config.yaml
encoder_arch: "densenet"
model: "model that answers yes/no questions on an image's attributes"
dataset: "photos with spoken descriptions (Open Images, Localized Narratives)"
train_examples: 50862
image_size: 64
crop_scale_min: 1
horizontal_flip: true
translate: 0.12
questions_per_image: 8
encoder_norm: "batchnorm"
encoder_activation: "leaky_relu"
encoder_depths: [4, 7, 7]
encoder_kernel_size: 3
encoder_stem: "single"
encoder_growth_rate: 24
fusion: "cross_attention"
fusion_encoder_width: 192
fusion_encoder_layers: 12
fusion_encoder_norm: "rmsnorm"
fusion_encoder_norm_position: "res_post"
fusion_encoder_activation: "gelu"
fusion_encoder_mlp_ratio: 4
fusion_encoder_head_dim: 64
fusion_encoder_fused_qkv: false
fusion_encoder_bias: "all"
fusion_encoder_qk_norm: true
fusion_encoder_parallel_block: false
fusion_encoder_inner_norm: false
fusion_encoder_positions: "learned"
fusion_encoder_cross_attention_every: 1
init: "lecun_normal"
optimizer: "adamw"
lr: 0.002
beta1: 0.9
beta2: 0.99
eps: 1e-08
grad_clip: 5.0
ema_decay: 0.99
steps: 9400
batch_size: 256
epochs: 47.3
lr_schedule: "constant"
warmup_steps: 1880
weight_decay: 0.2
Rows from block 7 of the fusion encoder, named by matrix and row number. Rows with one number belong to one attention dimension. Each number is 50 + 15 x the weight over its row's rms, rounded and kept within 0 to 99. All counts start at 0. After the name is the row's rms in percent of the matrix's.
# v: attention value (fusion_encoder.blocks.7.attn.v.weight, 192x192), inputs 96-191
# proj: attention output (fusion_encoder.blocks.7.attn.proj.weight, 192x192, transposed), outputs 96-191
v.123 071:51 41 45 44 64 71 43 35 43 74 34 58 42 41 50 47 55 19 88 54 44 31 75 35 59 34 32 35 39 52 45 58 57 54 43 37 45 37 54 21 63 50 58 42 85 38 32 49 62 52 49 51 45 49 33 51 49 54 38 45 61 53 70 36 51 46 66 53 79 68 58 64 58 23 43 44 65 47 77 53 57 53 51 85 65 41 47 54 53 50 39 38 30 30 92 49
proj.123 071:42 35 55 59 60 37 77 42 54 51 55 53 53 52 47 63 43 71 55 38 70 68 38 47 34 48 62 34 33 47 59 59 57 44 65 57 45 69 39 42 67 72 37 46 35 51 75 56 59 54 59 44 32 57 72 62 58 41 56 45 38 46 41 67 42 61 40 84 65 54 47 29 29 65 52 46 49 54 14 81 54 33 17 21 57 41 45 46 38 49 39 66 46 66 25 56
v.124 120:67 64 48 29 51 43 51 75 28 38 69 43 48 30 43 57 36 54 42 57 36 45 31 47 53 55 50 58 65 50 33 23 45 55 52 38 56 18 05 42 39 42 67 22 51 44 23 27 72 39 59 59 33 46 54 27 74 42 41 52 32 47 83 15 78 58 49 40 66 49 60 80 58 59 46 37 29 44 60 55 80 55 48 66 27 18 42 48 39 38 48 37 39 52 68 48
proj.124 124:46 36 64 51 68 51 46 36 61 70 23 63 33 52 55 47 38 53 63 55 63 66 57 64 14 67 46 53 24 59 68 66 84 49 36 43 37 71 67 47 69 61 82 52 41 28 70 65 20 64 40 59 48 52 45 72 40 66 44 29 61 57 48 74 57 60 54 54 64 59 40 41 47 63 44 63 58 57 52 42 37 38 45 30 56 51 56 56 78 56 56 42 50 64 63 63
v.125 125:57 62 36 27 52 47 42 70 30 43 61 39 37 42 51 63 33 65 50 53 37 32 35 58 65 58 65 62 75 33 31 34 51 58 43 39 54 31 16 45 40 34 56 24 44 29 26 29 79 34 55 65 46 46 55 29 82 36 36 72 32 52 56 20 84 33 35 47 55 46 45 77 54 63 54 37 33 56 60 60 79 55 37 65 26 19 36 41 22 34 31 52 53 43 60 35
proj.125 127:52 36 57 50 67 46 46 39 62 68 32 67 35 46 58 46 33 47 59 49 53 67 54 69 08 69 44 51 21 62 71 69 79 46 41 44 49 56 58 51 66 61 81 52 39 28 62 58 24 56 48 62 50 49 44 74 43 64 45 24 74 58 53 59 57 61 52 49 70 52 41 48 52 69 42 62 47 50 52 52 36 42 47 23 49 53 55 60 77 62 67 37 50 65 66 73
v.126 140:62 66 43 26 50 43 45 74 27 41 68 39 42 35 48 57 36 55 44 55 36 36 32 50 59 56 56 62 70 45 33 26 47 58 50 40 57 22 09 44 36 38 63 21 51 37 24 26 73 34 60 63 40 46 53 26 78 41 37 61 32 51 74 17 80 47 46 42 59 46 54 79 54 62 45 37 29 50 63 55 81 55 47 66 25 17 39 45 32 35 38 45 46 49 63 40
proj.126 134:49 34 61 50 68 50 45 37 62 67 26 65 34 49 58 46 34 51 61 51 57 68 56 67 12 68 44 51 22 61 70 67 82 46 40 44 43 65 65 49 70 62 79 53 37 30 67 63 24 62 44 63 48 50 44 73 43 66 46 27 69 59 50 67 56 61 52 52 67 56 42 45 49 65 44 63 54 54 50 49 38 41 45 26 54 52 55 60 76 60 63 40 51 63 64 70
v.127 076:40 45 60 66 43 59 43 33 77 72 55 56 55 54 63 44 71 15 49 36 61 59 55 37 38 45 31 37 28 65 58 61 47 49 62 74 52 60 79 55 50 55 42 67 64 63 63 57 18 53 64 45 70 55 37 76 24 56 50 37 71 63 51 82 23 69 66 48 50 47 54 19 44 37 32 56 61 49 41 41 34 58 80 39 75 71 57 61 90 54 65 48 58 49 38 61
proj.127 089:43 61 41 49 33 51 51 61 41 25 59 31 68 53 46 45 67 60 39 48 43 34 51 36 99 33 50 45 83 46 40 29 20 48 64 43 53 45 45 51 32 44 13 48 57 68 46 42 79 47 51 42 52 52 61 29 54 40 63 74 37 47 41 36 46 34 49 50 26 46 63 58 52 31 60 45 51 58 44 50 64 55 46 71 54 50 55 42 22 46 36 68 52 32 34 29
v.128 103:79 74 40 63 79 14 45 44 13 49 73 45 68 20 35 60 32 59 35 67 26 85 33 55 62 84 59 55 55 64 58 45 39 42 35 44 70 51 41 55 59 49 65 62 16 40 43 49 53 43 39 37 51 43 42 50 51 37 72 44 66 33 28 35 45 57 38 68 58 27 66 54 58 53 84 28 47 44 16 48 33 42 67 56 55 59 56 49 23 53 82 38 40 61 32 61
proj.128 108:50 49 48 53 27 74 61 65 60 54 47 63 34 74 54 46 60 49 59 41 63 06 53 38 55 21 69 48 75 50 45 55 58 74 40 49 25 46 56 46 31 42 37 49 71 59 38 49 59 45 58 50 40 47 49 21 48 64 31 58 27 53 74 44 51 35 64 36 42 57 30 60 54 51 36 60 48 43 88 37 45 50 54 74 45 49 46 46 54 37 20 57 66 27 68 18
v.129 076:83 58 51 55 47 43 49 30 35 69 83 54 51 22 34 78 36 30 40 65 46 67 48 57 59 79 40 58 60 66 43 49 29 43 38 40 76 13 24 68 50 51 62 52 35 52 28 49 37 39 54 43 52 55 61 56 44 60 41 43 59 40 53 40 39 66 54 47 75 20 69 59 79 40 60 37 44 25 45 40 44 75 86 46 57 52 56 42 45 53 88 27 35 50 67 63
proj.129 074:26 51 62 52 55 70 48 81 51 50 29 44 47 67 52 44 59 72 58 36 60 10 51 19 74 14 58 50 57 46 51 46 77 69 57 61 22 66 64 42 40 42 33 47 57 65 53 39 65 58 43 46 52 32 58 32 54 57 41 62 15 49 61 45 51 30 50 63 12 66 42 51 60 30 23 51 62 71 56 34 61 31 33 74 49 46 54 52 37 39 22 62 66 30 46 20
v.130 114:59 35 35 44 69 40 57 24 80 36 56 71 65 40 43 27 39 43 46 41 79 71 57 49 38 44 35 31 28 78 82 59 47 38 42 47 50 26 54 80 57 60 46 50 44 85 45 43 22 41 65 28 59 59 44 69 33 78 78 11 53 39 69 53 39 60 55 56 53 36 45 38 66 59 56 56 28 49 41 60 48 31 68 27 61 48 58 57 74 73 59 53 38 69 54 61
proj.130 121:46 69 53 53 34 53 50 62 40 36 60 34 60 58 40 59 70 55 45 52 54 36 42 27 86 36 61 62 81 33 25 29 29 57 59 58 48 55 45 45 36 36 25 49 61 64 51 48 68 52 46 36 49 50 48 29 58 34 47 77 12 43 45 52 41 43 52 55 26 56 55 50 43 31 55 39 62 50 48 40 61 56 56 86 53 50 46 39 28 25 32 62 57 36 34 22
v.131 114:72 53 54 30 39 48 49 37 56 62 62 58 61 30 35 67 24 35 51 55 64 69 45 46 40 49 28 56 50 52 54 41 40 50 57 52 70 03 22 72 43 55 66 30 50 62 35 32 34 40 67 44 56 39 53 57 46 54 35 36 49 41 82 36 66 80 66 32 60 30 59 62 87 50 40 39 42 32 55 57 79 69 56 54 42 19 55 41 69 52 76 34 45 62 69 70
proj.131 120:37 51 68 55 48 63 56 60 43 48 20 58 38 66 38 52 69 71 54 51 56 26 62 41 68 42 57 56 65 26 44 47 58 47 47 49 27 89 74 25 54 43 42 62 46 57 86 70 63 76 32 34 34 49 47 45 43 59 54 56 30 38 36 66 41 38 49 63 28 76 37 47 25 23 46 54 77 55 42 26 58 35 46 68 70 65 64 35 42 38 31 58 55 29 34 24
v.132 111:44 67 66 55 30 62 42 75 23 65 44 30 35 59 56 76 58 57 56 62 22 31 43 52 61 59 65 71 74 20 19 41 55 61 58 52 51 70 42 21 42 40 58 49 53 14 52 55 78 60 34 72 41 42 56 33 69 22 17 89 46 61 35 46 63 42 46 43 51 63 56 63 38 42 44 44 71 49 59 42 57 72 30 73 35 51 41 42 26 27 44 44 61 31 49 39
proj.132 119:52 31 49 47 67 48 52 39 59 65 39 66 39 43 58 40 30 46 54 47 47 63 60 72 15 63 40 39 18 66 74 72 72 43 41 43 52 46 57 55 64 64 77 52 39 37 50 54 33 50 55 64 49 50 53 70 41 67 54 21 87 56 55 48 61 58 50 45 71 46 44 50 55 67 45 61 40 51 53 58 38 43 44 14 47 51 54 60 73 75 67 41 41 63 67 79
v.133 109:69 52 57 28 34 47 50 39 52 61 61 56 61 31 35 67 26 36 51 55 60 67 45 48 42 50 29 58 54 50 50 38 39 53 56 52 69 07 23 70 41 53 67 29 52 59 37 32 37 39 66 46 55 38 53 54 48 53 32 40 50 42 80 37 69 78 64 31 59 30 59 64 85 50 38 40 47 32 59 57 83 73 54 56 42 16 55 39 69 51 74 35 48 59 68 69
proj.133 107:38 49 70 52 53 64 55 56 48 52 16 64 33 63 42 52 65 72 56 52 54 28 66 46 60 45 54 56 59 26 53 55 65 45 45 49 27 92 78 24 59 47 46 64 41 52 88 73 61 78 31 37 34 47 47 52 42 63 54 50 35 39 35 66 42 40 49 64 34 76 34 42 25 27 43 55 77 51 39 25 56 31 45 61 70 66 65 40 42 41 36 55 54 31 38 34
v.134 062:48 52 44 40 51 49 56 54 99 51 40 50 43 49 64 30 58 80 28 35 68 48 34 53 40 51 88 44 53 60 72 39 37 46 36 51 35 55 33 86 43 48 38 50 50 55 56 66 31 49 53 47 49 47 42 47 43 61 55 39 33 65 31 75 41 25 27 68 58 36 34 58 34 59 55 52 54 63 60 56 47 24 63 58 53 41 36 78 55 53 20 66 61 39 41 30
proj.134 057:67 66 52 43 57 46 16 53 24 43 56 56 66 75 47 33 73 29 91 38 45 72 46 43 59 47 30 58 63 51 45 35 66 54 58 56 75 32 48 33 52 65 37 58 36 53 58 45 38 52 52 50 62 53 35 52 41 48 58 63 46 53 51 44 38 60 89 49 49 48 46 51 42 38 34 66 50 31 28 39 71 61 47 67 61 56 68 44 54 29 72 17 57 70 49 55
v.135 111:69 56 57 28 34 48 48 44 50 64 63 54 59 32 36 71 25 36 51 56 59 65 43 47 43 51 31 61 55 48 45 38 41 53 58 53 70 07 21 68 39 53 68 26 51 55 36 31 40 40 66 51 54 36 54 54 51 49 27 45 49 45 80 35 73 79 64 30 59 30 60 65 81 50 38 38 45 31 59 57 87 74 52 59 38 13 52 39 66 47 74 33 48 58 68 68
proj.135 108:40 43 71 53 57 64 54 51 51 55 11 68 33 65 44 50 58 70 59 49 52 32 67 54 53 50 50 53 53 33 60 58 69 41 42 45 27 92 80 29 61 50 56 67 38 47 90 75 57 80 30 42 34 48 49 58 39 67 55 44 44 42 35 64 44 39 51 60 37 76 32 44 29 32 42 61 76 53 42 25 51 32 45 49 69 68 68 44 51 48 41 52 50 37 43 40
v.136 112:31 44 43 74 68 53 52 56 53 37 37 48 43 67 64 29 73 63 50 42 43 37 58 52 56 46 68 37 43 53 57 62 60 46 41 45 29 92 81 33 62 47 31 74 49 46 63 68 58 62 33 50 47 64 46 47 48 51 74 54 49 56 21 65 26 24 37 70 41 69 40 35 20 48 65 63 55 68 41 44 13 25 49 41 62 85 49 63 35 55 27 67 52 43 33 34
proj.136 109:60 59 29 47 44 36 46 51 45 44 88 30 69 37 52 51 42 30 41 51 49 65 31 44 51 50 50 49 48 65 37 40 30 61 57 53 73 07 19 72 38 48 45 33 62 56 10 25 44 19 69 54 67 53 54 40 61 33 43 58 53 55 63 34 55 60 47 40 59 25 68 55 70 65 58 37 25 49 58 74 50 69 56 53 32 33 32 53 49 52 58 49 48 63 55 55
v.137 113:68 57 57 26 32 46 48 46 47 63 62 51 56 33 36 73 26 36 52 56 56 62 41 47 44 52 31 63 56 47 44 38 40 53 60 54 71 08 19 65 39 52 68 25 51 55 36 32 42 39 66 50 54 36 54 51 53 49 25 47 50 46 81 34 74 79 63 30 59 29 59 64 79 51 37 38 45 32 58 56 88 76 50 59 38 14 51 38 64 46 73 33 48 56 67 68
proj.137 112:39 41 71 52 57 63 54 49 54 56 10 69 33 64 48 50 55 69 57 49 51 36 69 57 47 51 50 51 52 35 62 59 69 39 42 46 30 93 81 29 63 51 57 66 39 44 87 75 55 80 32 47 36 48 49 62 39 66 56 42 49 44 35 66 46 39 51 60 39 75 34 45 31 34 43 63 77 53 41 26 51 31 43 46 69 67 68 49 53 50 43 52 50 38 43 44
v.138 115:31 41 42 74 69 53 53 52 54 36 36 49 43 67 63 28 72 64 49 45 46 39 59 52 54 49 67 36 41 54 60 65 61 44 40 45 30 89 82 36 64 50 31 76 48 48 64 69 56 60 34 46 46 65 45 49 45 54 77 50 51 53 22 65 25 22 37 71 41 68 39 34 21 47 62 62 54 66 40 44 12 24 49 40 64 89 49 62 37 56 30 68 50 44 32 34
proj.138 113:59 61 31 48 42 38 48 53 46 42 89 30 68 39 51 52 47 32 41 50 49 60 31 41 57 45 53 49 53 61 33 36 27 60 59 54 70 10 20 70 35 45 39 34 63 58 10 23 48 21 69 51 64 52 52 37 63 31 43 61 47 54 64 35 53 58 47 42 57 26 67 55 68 62 59 37 27 48 57 73 52 67 57 58 32 34 32 51 44 48 54 49 50 60 55 51
v.139 100:76 74 47 63 77 14 45 42 11 53 64 41 67 33 37 50 39 71 43 72 28 83 34 54 60 90 70 56 61 66 58 41 38 45 34 46 64 62 43 54 56 48 74 61 21 34 47 53 53 44 31 38 51 44 41 41 52 39 67 52 63 35 30 41 45 52 43 69 52 32 69 57 62 49 78 32 60 51 24 45 34 42 60 57 51 59 51 51 24 51 77 34 38 59 34 51
proj.139 103:54 42 42 55 31 75 60 64 62 47 52 73 35 63 56 49 51 42 61 36 62 08 52 41 53 15 67 42 65 51 38 66 60 72 45 47 34 44 55 41 40 51 20 48 66 68 36 46 58 43 64 56 33 54 52 24 45 63 40 52 26 53 74 46 51 50 62 38 56 58 28 51 46 62 43 57 44 36 79 44 45 52 60 64 50 46 47 49 50 45 24 57 59 25 63 34
v.140 115:31 53 50 68 58 55 47 69 40 44 39 38 36 72 64 40 72 64 55 48 31 28 54 54 61 51 73 50 54 44 41 57 62 52 46 49 31 97 73 22 55 43 38 66 49 30 62 67 72 63 32 62 43 57 47 40 58 40 56 72 50 60 18 61 39 22 35 65 43 74 43 43 13 48 58 58 61 64 46 42 28 37 40 53 54 76 44 58 27 42 25 61 58 35 35 30
proj.140 123:60 39 37 48 58 39 47 38 59 58 68 50 57 35 62 45 29 33 46 49 45 75 45 66 24 63 40 40 26 77 65 60 51 49 49 50 69 17 32 70 51 61 65 43 50 39 25 36 34 29 67 68 61 51 55 66 51 50 50 32 79 62 62 40 60 63 52 36 74 29 58 51 69 77 53 54 25 46 58 72 39 59 49 19 36 42 40 65 68 70 71 39 43 70 67 84
v.141 101:77 76 44 62 80 10 43 51 08 45 64 41 68 30 37 48 41 71 40 70 24 80 36 56 63 82 64 55 56 63 60 41 44 46 37 47 60 64 46 52 58 49 70 62 21 37 48 57 58 46 29 40 49 42 42 41 52 35 72 48 64 34 23 40 47 49 36 71 51 36 67 54 55 51 81 35 55 54 20 47 32 36 53 54 50 62 52 50 20 53 72 39 39 62 30 53
proj.141 106:53 42 42 53 25 75 63 55 63 52 54 72 32 66 56 50 50 39 61 35 62 12 49 44 50 24 72 39 66 55 38 64 51 71 39 45 37 42 54 45 36 45 28 48 67 60 33 45 55 40 64 55 38 54 50 25 46 61 35 55 32 54 75 45 52 47 64 33 58 54 29 52 50 62 46 55 43 37 88 46 41 58 64 65 48 47 44 49 55 44 28 57 57 22 67 29
v.142 114:33 44 44 75 69 53 53 53 52 37 37 47 44 68 65 28 75 64 48 44 43 39 59 54 56 50 69 37 44 54 57 64 60 47 39 46 29 90 82 35 62 49 32 76 47 45 64 69 59 60 32 49 44 64 45 48 47 51 75 54 51 55 20 65 26 22 36 71 42 68 41 35 21 49 63 62 56 68 42 44 12 24 49 40 64 87 49 62 34 54 27 66 53 43 32 34
proj.142 114:59 59 29 49 43 39 48 51 47 43 89 33 67 35 52 50 43 29 43 49 50 62 30 44 52 47 51 48 50 63 35 41 31 60 59 53 71 08 18 70 37 48 42 34 62 56 08 24 45 20 71 55 65 51 53 40 62 33 43 58 51 55 65 35 55 60 49 40 60 26 65 55 70 66 58 38 24 49 58 75 50 67 57 55 30 32 33 51 48 51 56 48 49 62 58 55
v.143 119:35 37 40 71 71 51 57 43 61 32 35 57 50 63 59 21 68 62 50 42 54 46 62 52 51 45 61 29 36 61 75 68 59 41 39 44 30 80 83 43 68 53 30 76 46 57 63 68 48 59 39 39 47 66 44 54 39 61 87 38 52 48 29 66 22 28 41 72 43 64 37 32 30 50 64 65 49 66 40 47 11 19 53 34 69 84 55 63 43 64 32 67 45 50 34 40
proj.143 116:55 66 34 51 36 43 49 57 42 38 85 30 67 44 46 55 58 38 42 54 50 51 32 33 70 41 56 54 65 48 26 31 25 61 60 57 64 19 22 62 32 41 31 40 65 63 20 30 56 27 61 43 59 51 52 31 63 28 43 71 33 48 59 40 47 52 48 47 46 33 65 53 58 49 58 34 36 48 54 65 57 64 59 72 38 41 36 45 35 38 45 53 54 50 46 37
v.144 110:30 43 39 71 69 48 54 53 52 34 39 48 45 65 63 25 70 62 45 42 47 39 56 54 56 48 64 37 40 55 64 64 60 44 41 46 30 87 80 38 63 50 30 74 49 51 64 68 58 58 38 45 49 63 45 50 46 54 83 47 55 53 22 67 28 22 36 72 41 67 39 34 19 54 63 61 48 70 38 46 12 21 52 37 64 84 48 60 37 59 26 69 49 47 29 35
proj.144 106:62 62 31 49 37 41 46 49 47 43 90 27 67 44 52 54 53 35 44 52 48 61 32 40 54 47 57 51 58 59 34 36 24 59 59 58 67 12 21 69 33 45 39 38 63 54 13 28 48 22 66 53 61 52 48 34 63 30 40 68 45 56 62 38 51 57 50 41 56 28 69 57 69 60 58 37 31 44 60 68 52 70 57 62 34 36 35 51 45 43 55 51 55 58 57 46
v.145 102:72 75 44 60 81 12 45 50 10 45 62 42 68 29 37 48 39 75 38 72 24 80 37 59 64 78 64 52 56 64 65 43 42 46 40 47 60 63 48 51 55 49 71 60 20 40 49 58 58 43 29 40 48 39 41 39 55 38 71 49 60 34 25 36 48 53 35 73 54 34 68 54 57 53 80 31 56 54 18 47 35 35 50 56 49 58 50 51 17 51 72 37 39 59 32 55
proj.145 106:57 42 44 54 26 74 59 55 61 52 55 72 28 68 56 49 49 38 62 32 62 09 48 44 49 29 74 44 66 51 31 64 52 71 40 46 37 45 53 45 38 44 25 50 69 58 33 45 58 43 66 55 39 55 53 31 44 59 32 53 30 54 76 49 50 44 66 31 56 55 27 53 47 63 47 55 45 35 87 48 40 58 66 63 46 49 45 50 56 46 27 57 58 22 64 29
v.146 097:23 39 35 54 69 52 54 55 62 29 39 46 40 71 68 19 69 62 47 34 55 32 57 54 53 35 63 34 40 55 70 61 60 47 46 45 25 79 81 42 54 45 30 58 50 60 62 62 56 51 47 50 54 65 46 46 50 59 80 46 45 58 29 65 41 19 34 70 34 64 34 36 17 59 55 67 38 78 45 48 31 16 45 37 57 68 44 65 41 59 12 76 51 48 30 29
proj.146 086:73 64 40 53 36 31 41 39 44 47 85 24 71 46 52 58 49 33 41 54 38 82 32 49 40 64 56 57 48 64 31 34 22 51 62 65 74 22 22 68 45 51 40 44 56 47 27 37 43 33 58 53 63 56 48 51 59 19 43 63 60 56 50 47 46 71 55 44 64 32 76 52 61 62 62 39 40 33 53 69 44 78 60 51 39 46 37 55 51 42 78 46 53 62 44 65
v.147 119:61 36 37 43 64 41 56 24 72 38 57 68 67 36 40 31 36 42 45 43 78 71 55 50 38 45 31 34 30 76 79 55 45 40 42 46 54 19 50 80 54 60 49 48 47 87 45 42 21 38 66 27 58 55 47 66 32 78 75 12 55 37 71 50 40 62 59 51 50 31 48 43 71 59 53 54 29 48 43 59 51 38 69 28 59 43 60 54 74 72 61 51 36 70 56 64
proj.147 124:46 66 55 53 33 55 51 62 41 36 56 37 57 59 42 60 71 57 46 53 56 35 42 26 84 35 62 60 80 31 25 30 29 57 59 58 45 60 47 43 39 36 23 49 59 65 53 49 68 53 45 35 49 51 48 30 58 35 46 77 11 44 45 54 41 43 49 57 28 58 54 49 40 31 54 39 64 49 47 41 63 54 56 86 55 51 47 39 27 24 29 62 58 35 32 20
v.148 062:49 60 57 62 67 52 51 43 19 53 43 55 43 63 61 66 45 31 90 60 58 45 67 19 65 17 28 38 33 27 48 69 51 52 81 41 67 63 69 28 58 50 70 60 36 46 46 30 48 52 41 57 70 48 28 34 56 41 52 67 61 54 54 45 51 66 51 67 42 68 41 68 72 32 47 64 47 56 36 58 47 72 04 82 53 60 56 47 40 43 40 41 45 56 79 37
proj.148 066:46 27 31 54 33 52 83 59 59 41 56 52 47 60 46 36 38 52 39 52 54 75 45 48 43 72 89 20 47 59 53 53 26 21 24 36 42 50 45 52 64 54 30 46 73 28 67 62 46 56 59 53 02 70 82 65 47 48 65 36 66 47 39 66 53 53 45 44 69 50 55 30 14 72 77 52 50 54 51 74 30 28 57 12 42 43 44 60 63 77 40 48 55 41 40 68
v.149 082:84 76 45 55 80 26 36 30 41 63 83 50 62 27 39 64 26 74 22 58 28 73 34 60 54 78 62 47 53 74 62 54 16 50 45 41 77 44 46 64 51 46 54 54 09 51 37 47 54 32 43 40 57 53 50 43 53 53 69 44 44 39 35 40 38 61 44 69 69 12 61 50 61 52 72 29 46 38 29 38 38 38 65 51 57 54 45 45 17 54 76 32 36 43 37 55
proj.149 081:40 57 53 52 21 67 53 88 54 52 41 55 31 64 54 49 58 39 73 42 54 07 41 33 73 24 64 77 74 47 40 39 79 73 57 62 21 51 56 41 28 36 40 54 71 58 41 41 63 57 56 51 46 47 51 32 45 59 30 56 30 58 76 45 50 37 68 27 24 58 33 53 49 45 20 50 51 50 72 32 45 49 64 82 38 54 57 49 58 31 26 56 75 28 57 29
v.150 103:73 63 69 44 27 51 45 52 39 76 61 48 53 37 35 87 32 43 53 65 41 62 40 47 48 61 42 70 65 38 24 37 43 56 61 56 74 25 18 53 42 52 69 39 48 34 39 39 50 50 51 56 46 33 54 49 57 36 10 63 48 47 68 33 67 79 62 31 64 38 67 66 76 43 41 31 62 23 57 52 77 83 48 69 37 27 50 34 54 37 83 25 51 48 68 67
proj.150 098:35 32 60 48 69 62 56 51 55 57 14 75 34 49 53 38 39 58 58 47 55 32 71 63 40 51 40 41 39 50 73 68 79 42 36 36 34 75 74 36 62 57 72 59 43 44 71 63 48 69 43 55 40 49 51 60 36 81 61 26 62 45 51 56 56 38 49 48 46 65 27 48 42 49 40 67 56 65 50 36 44 31 40 30 58 57 66 52 63 68 38 49 42 51 58 51
v.151 059:47 37 72 54 13 53 55 64 41 63 47 50 42 65 33 62 63 25 68 51 53 47 39 64 40 46 18 77 53 44 40 39 84 51 53 61 45 42 56 35 55 57 50 43 79 47 54 53 57 60 58 53 43 42 59 89 54 43 26 49 64 40 84 52 63 61 78 12 41 71 70 34 43 59 35 47 42 37 54 43 61 70 60 24 35 53 63 32 80 49 70 39 54 59 60 75
proj.151 058:38 50 52 44 79 55 60 28 50 42 53 42 59 10 45 68 47 71 13 72 52 43 77 65 37 49 24 35 35 42 53 66 19 45 57 45 54 57 51 57 56 52 82 43 33 56 43 44 46 43 41 49 59 49 36 24 51 53 56 57 54 43 43 41 63 57 13 66 41 51 61 62 82 25 70 42 56 75 51 51 52 50 30 47 57 43 41 36 41 53 46 73 23 57 55 44
v.152 096:44 27 58 42 17 83 52 46 88 65 45 59 34 60 58 67 55 24 64 35 72 28 60 42 36 27 29 50 44 37 33 57 56 56 64 53 52 29 45 54 44 51 30 41 72 59 43 39 40 53 71 58 53 56 60 62 47 62 22 51 37 63 80 57 52 59 65 26 56 59 39 47 53 47 17 61 43 33 79 54 68 70 49 47 49 41 47 45 82 49 47 50 58 40 76 51
proj.152 096:31 58 59 46 78 35 46 56 37 47 35 28 69 34 44 43 51 63 37 63 40 74 56 55 61 66 28 57 41 48 68 32 49 30 58 53 54 63 51 47 61 53 76 51 38 44 69 54 50 64 34 45 60 46 50 66 52 44 70 44 67 46 25 51 49 45 37 64 31 50 70 51 54 28 52 50 60 78 18 49 59 34 36 39 50 53 64 49 48 54 60 48 43 72 34 58
v.153 114:69 55 56 27 33 47 48 43 49 62 61 55 59 31 35 70 26 35 50 55 58 64 42 46 44 50 29 60 54 47 43 38 40 54 59 53 71 07 21 67 40 53 67 26 53 56 37 31 39 39 67 49 54 38 54 53 51 50 28 43 49 45 81 36 71 79 64 29 59 30 60 65 82 50 38 40 45 33 58 57 86 74 52 58 39 15 52 38 68 48 74 34 47 59 69 68
proj.153 113:40 44 71 51 55 65 53 52 51 56 13 66 34 64 46 51 60 72 56 51 52 34 69 53 55 49 51 53 56 32 62 56 68 40 43 47 27 92 82 27 60 50 53 66 39 47 90 76 58 80 30 41 35 48 48 57 39 66 57 47 44 41 33 66 45 39 52 64 36 76 34 45 28 32 42 60 76 52 42 25 53 31 44 53 71 67 68 44 48 47 39 54 51 36 41 40
v.154 117:55 69 68 46 28 60 39 74 30 70 54 31 37 49 53 84 49 52 55 61 27 37 38 50 58 57 56 74 73 24 16 36 48 61 64 57 59 47 28 36 36 38 63 38 52 19 44 47 71 52 44 75 45 38 55 33 69 24 05 87 42 62 50 37 72 57 49 35 58 53 62 68 48 42 38 37 66 43 62 45 72 79 34 77 29 37 38 38 34 25 53 40 62 34 58 48
proj.154 121:50 32 54 48 69 48 52 40 59 66 30 68 37 46 56 40 31 50 55 46 48 58 62 72 18 65 38 43 24 63 75 70 76 43 39 41 48 58 63 51 66 62 78 54 39 36 60 57 34 58 50 61 49 48 52 72 41 71 54 21 84 56 51 51 59 53 51 46 65 51 41 51 53 63 44 64 47 54 50 52 38 41 42 18 52 53 56 59 73 70 65 40 44 61 61 74
v.155 110:72 56 56 28 35 45 49 40 51 63 62 55 60 31 35 69 25 37 50 57 59 68 43 48 44 52 29 59 54 50 51 40 39 51 56 53 70 06 20 69 42 54 67 28 50 58 37 34 38 39 66 46 55 36 52 55 50 53 31 41 50 43 79 34 70 79 65 33 60 29 61 62 83 51 40 36 45 31 56 58 84 72 54 57 39 15 53 39 66 51 75 32 45 59 66 70
proj.155 110:39 46 70 54 52 66 56 54 50 52 15 66 32 66 44 53 64 70 57 48 54 26 66 49 58 44 55 55 60 29 52 54 66 45 43 45 25 92 78 24 57 47 47 67 42 51 86 71 62 78 32 40 33 47 47 51 41 64 55 49 35 40 38 66 42 38 51 60 32 78 33 46 27 27 42 60 78 52 42 26 55 32 45 59 70 68 66 43 46 43 34 55 52 30 42 31
v.156 102:40 61 68 58 28 67 46 75 23 63 39 34 38 61 56 74 60 56 56 59 24 30 43 47 59 52 66 67 72 16 14 43 54 64 60 51 51 71 43 21 44 40 57 51 57 13 53 52 75 64 37 73 38 42 54 34 68 21 18 92 45 61 38 47 63 47 47 40 48 67 52 63 36 39 46 50 74 47 60 44 55 74 26 74 39 52 44 40 34 26 45 45 63 35 50 40
proj.156 114:53 33 46 47 68 48 50 40 57 65 41 64 42 41 55 40 28 47 54 51 44 63 62 75 17 65 37 38 19 68 77 71 72 41 38 42 52 45 56 56 65 66 78 51 41 37 50 54 33 49 52 62 50 50 53 69 40 67 56 21 90 54 53 45 61 56 49 44 74 45 46 51 57 68 46 60 38 51 52 58 37 43 44 12 45 50 53 59 70 78 68 39 40 65 67 80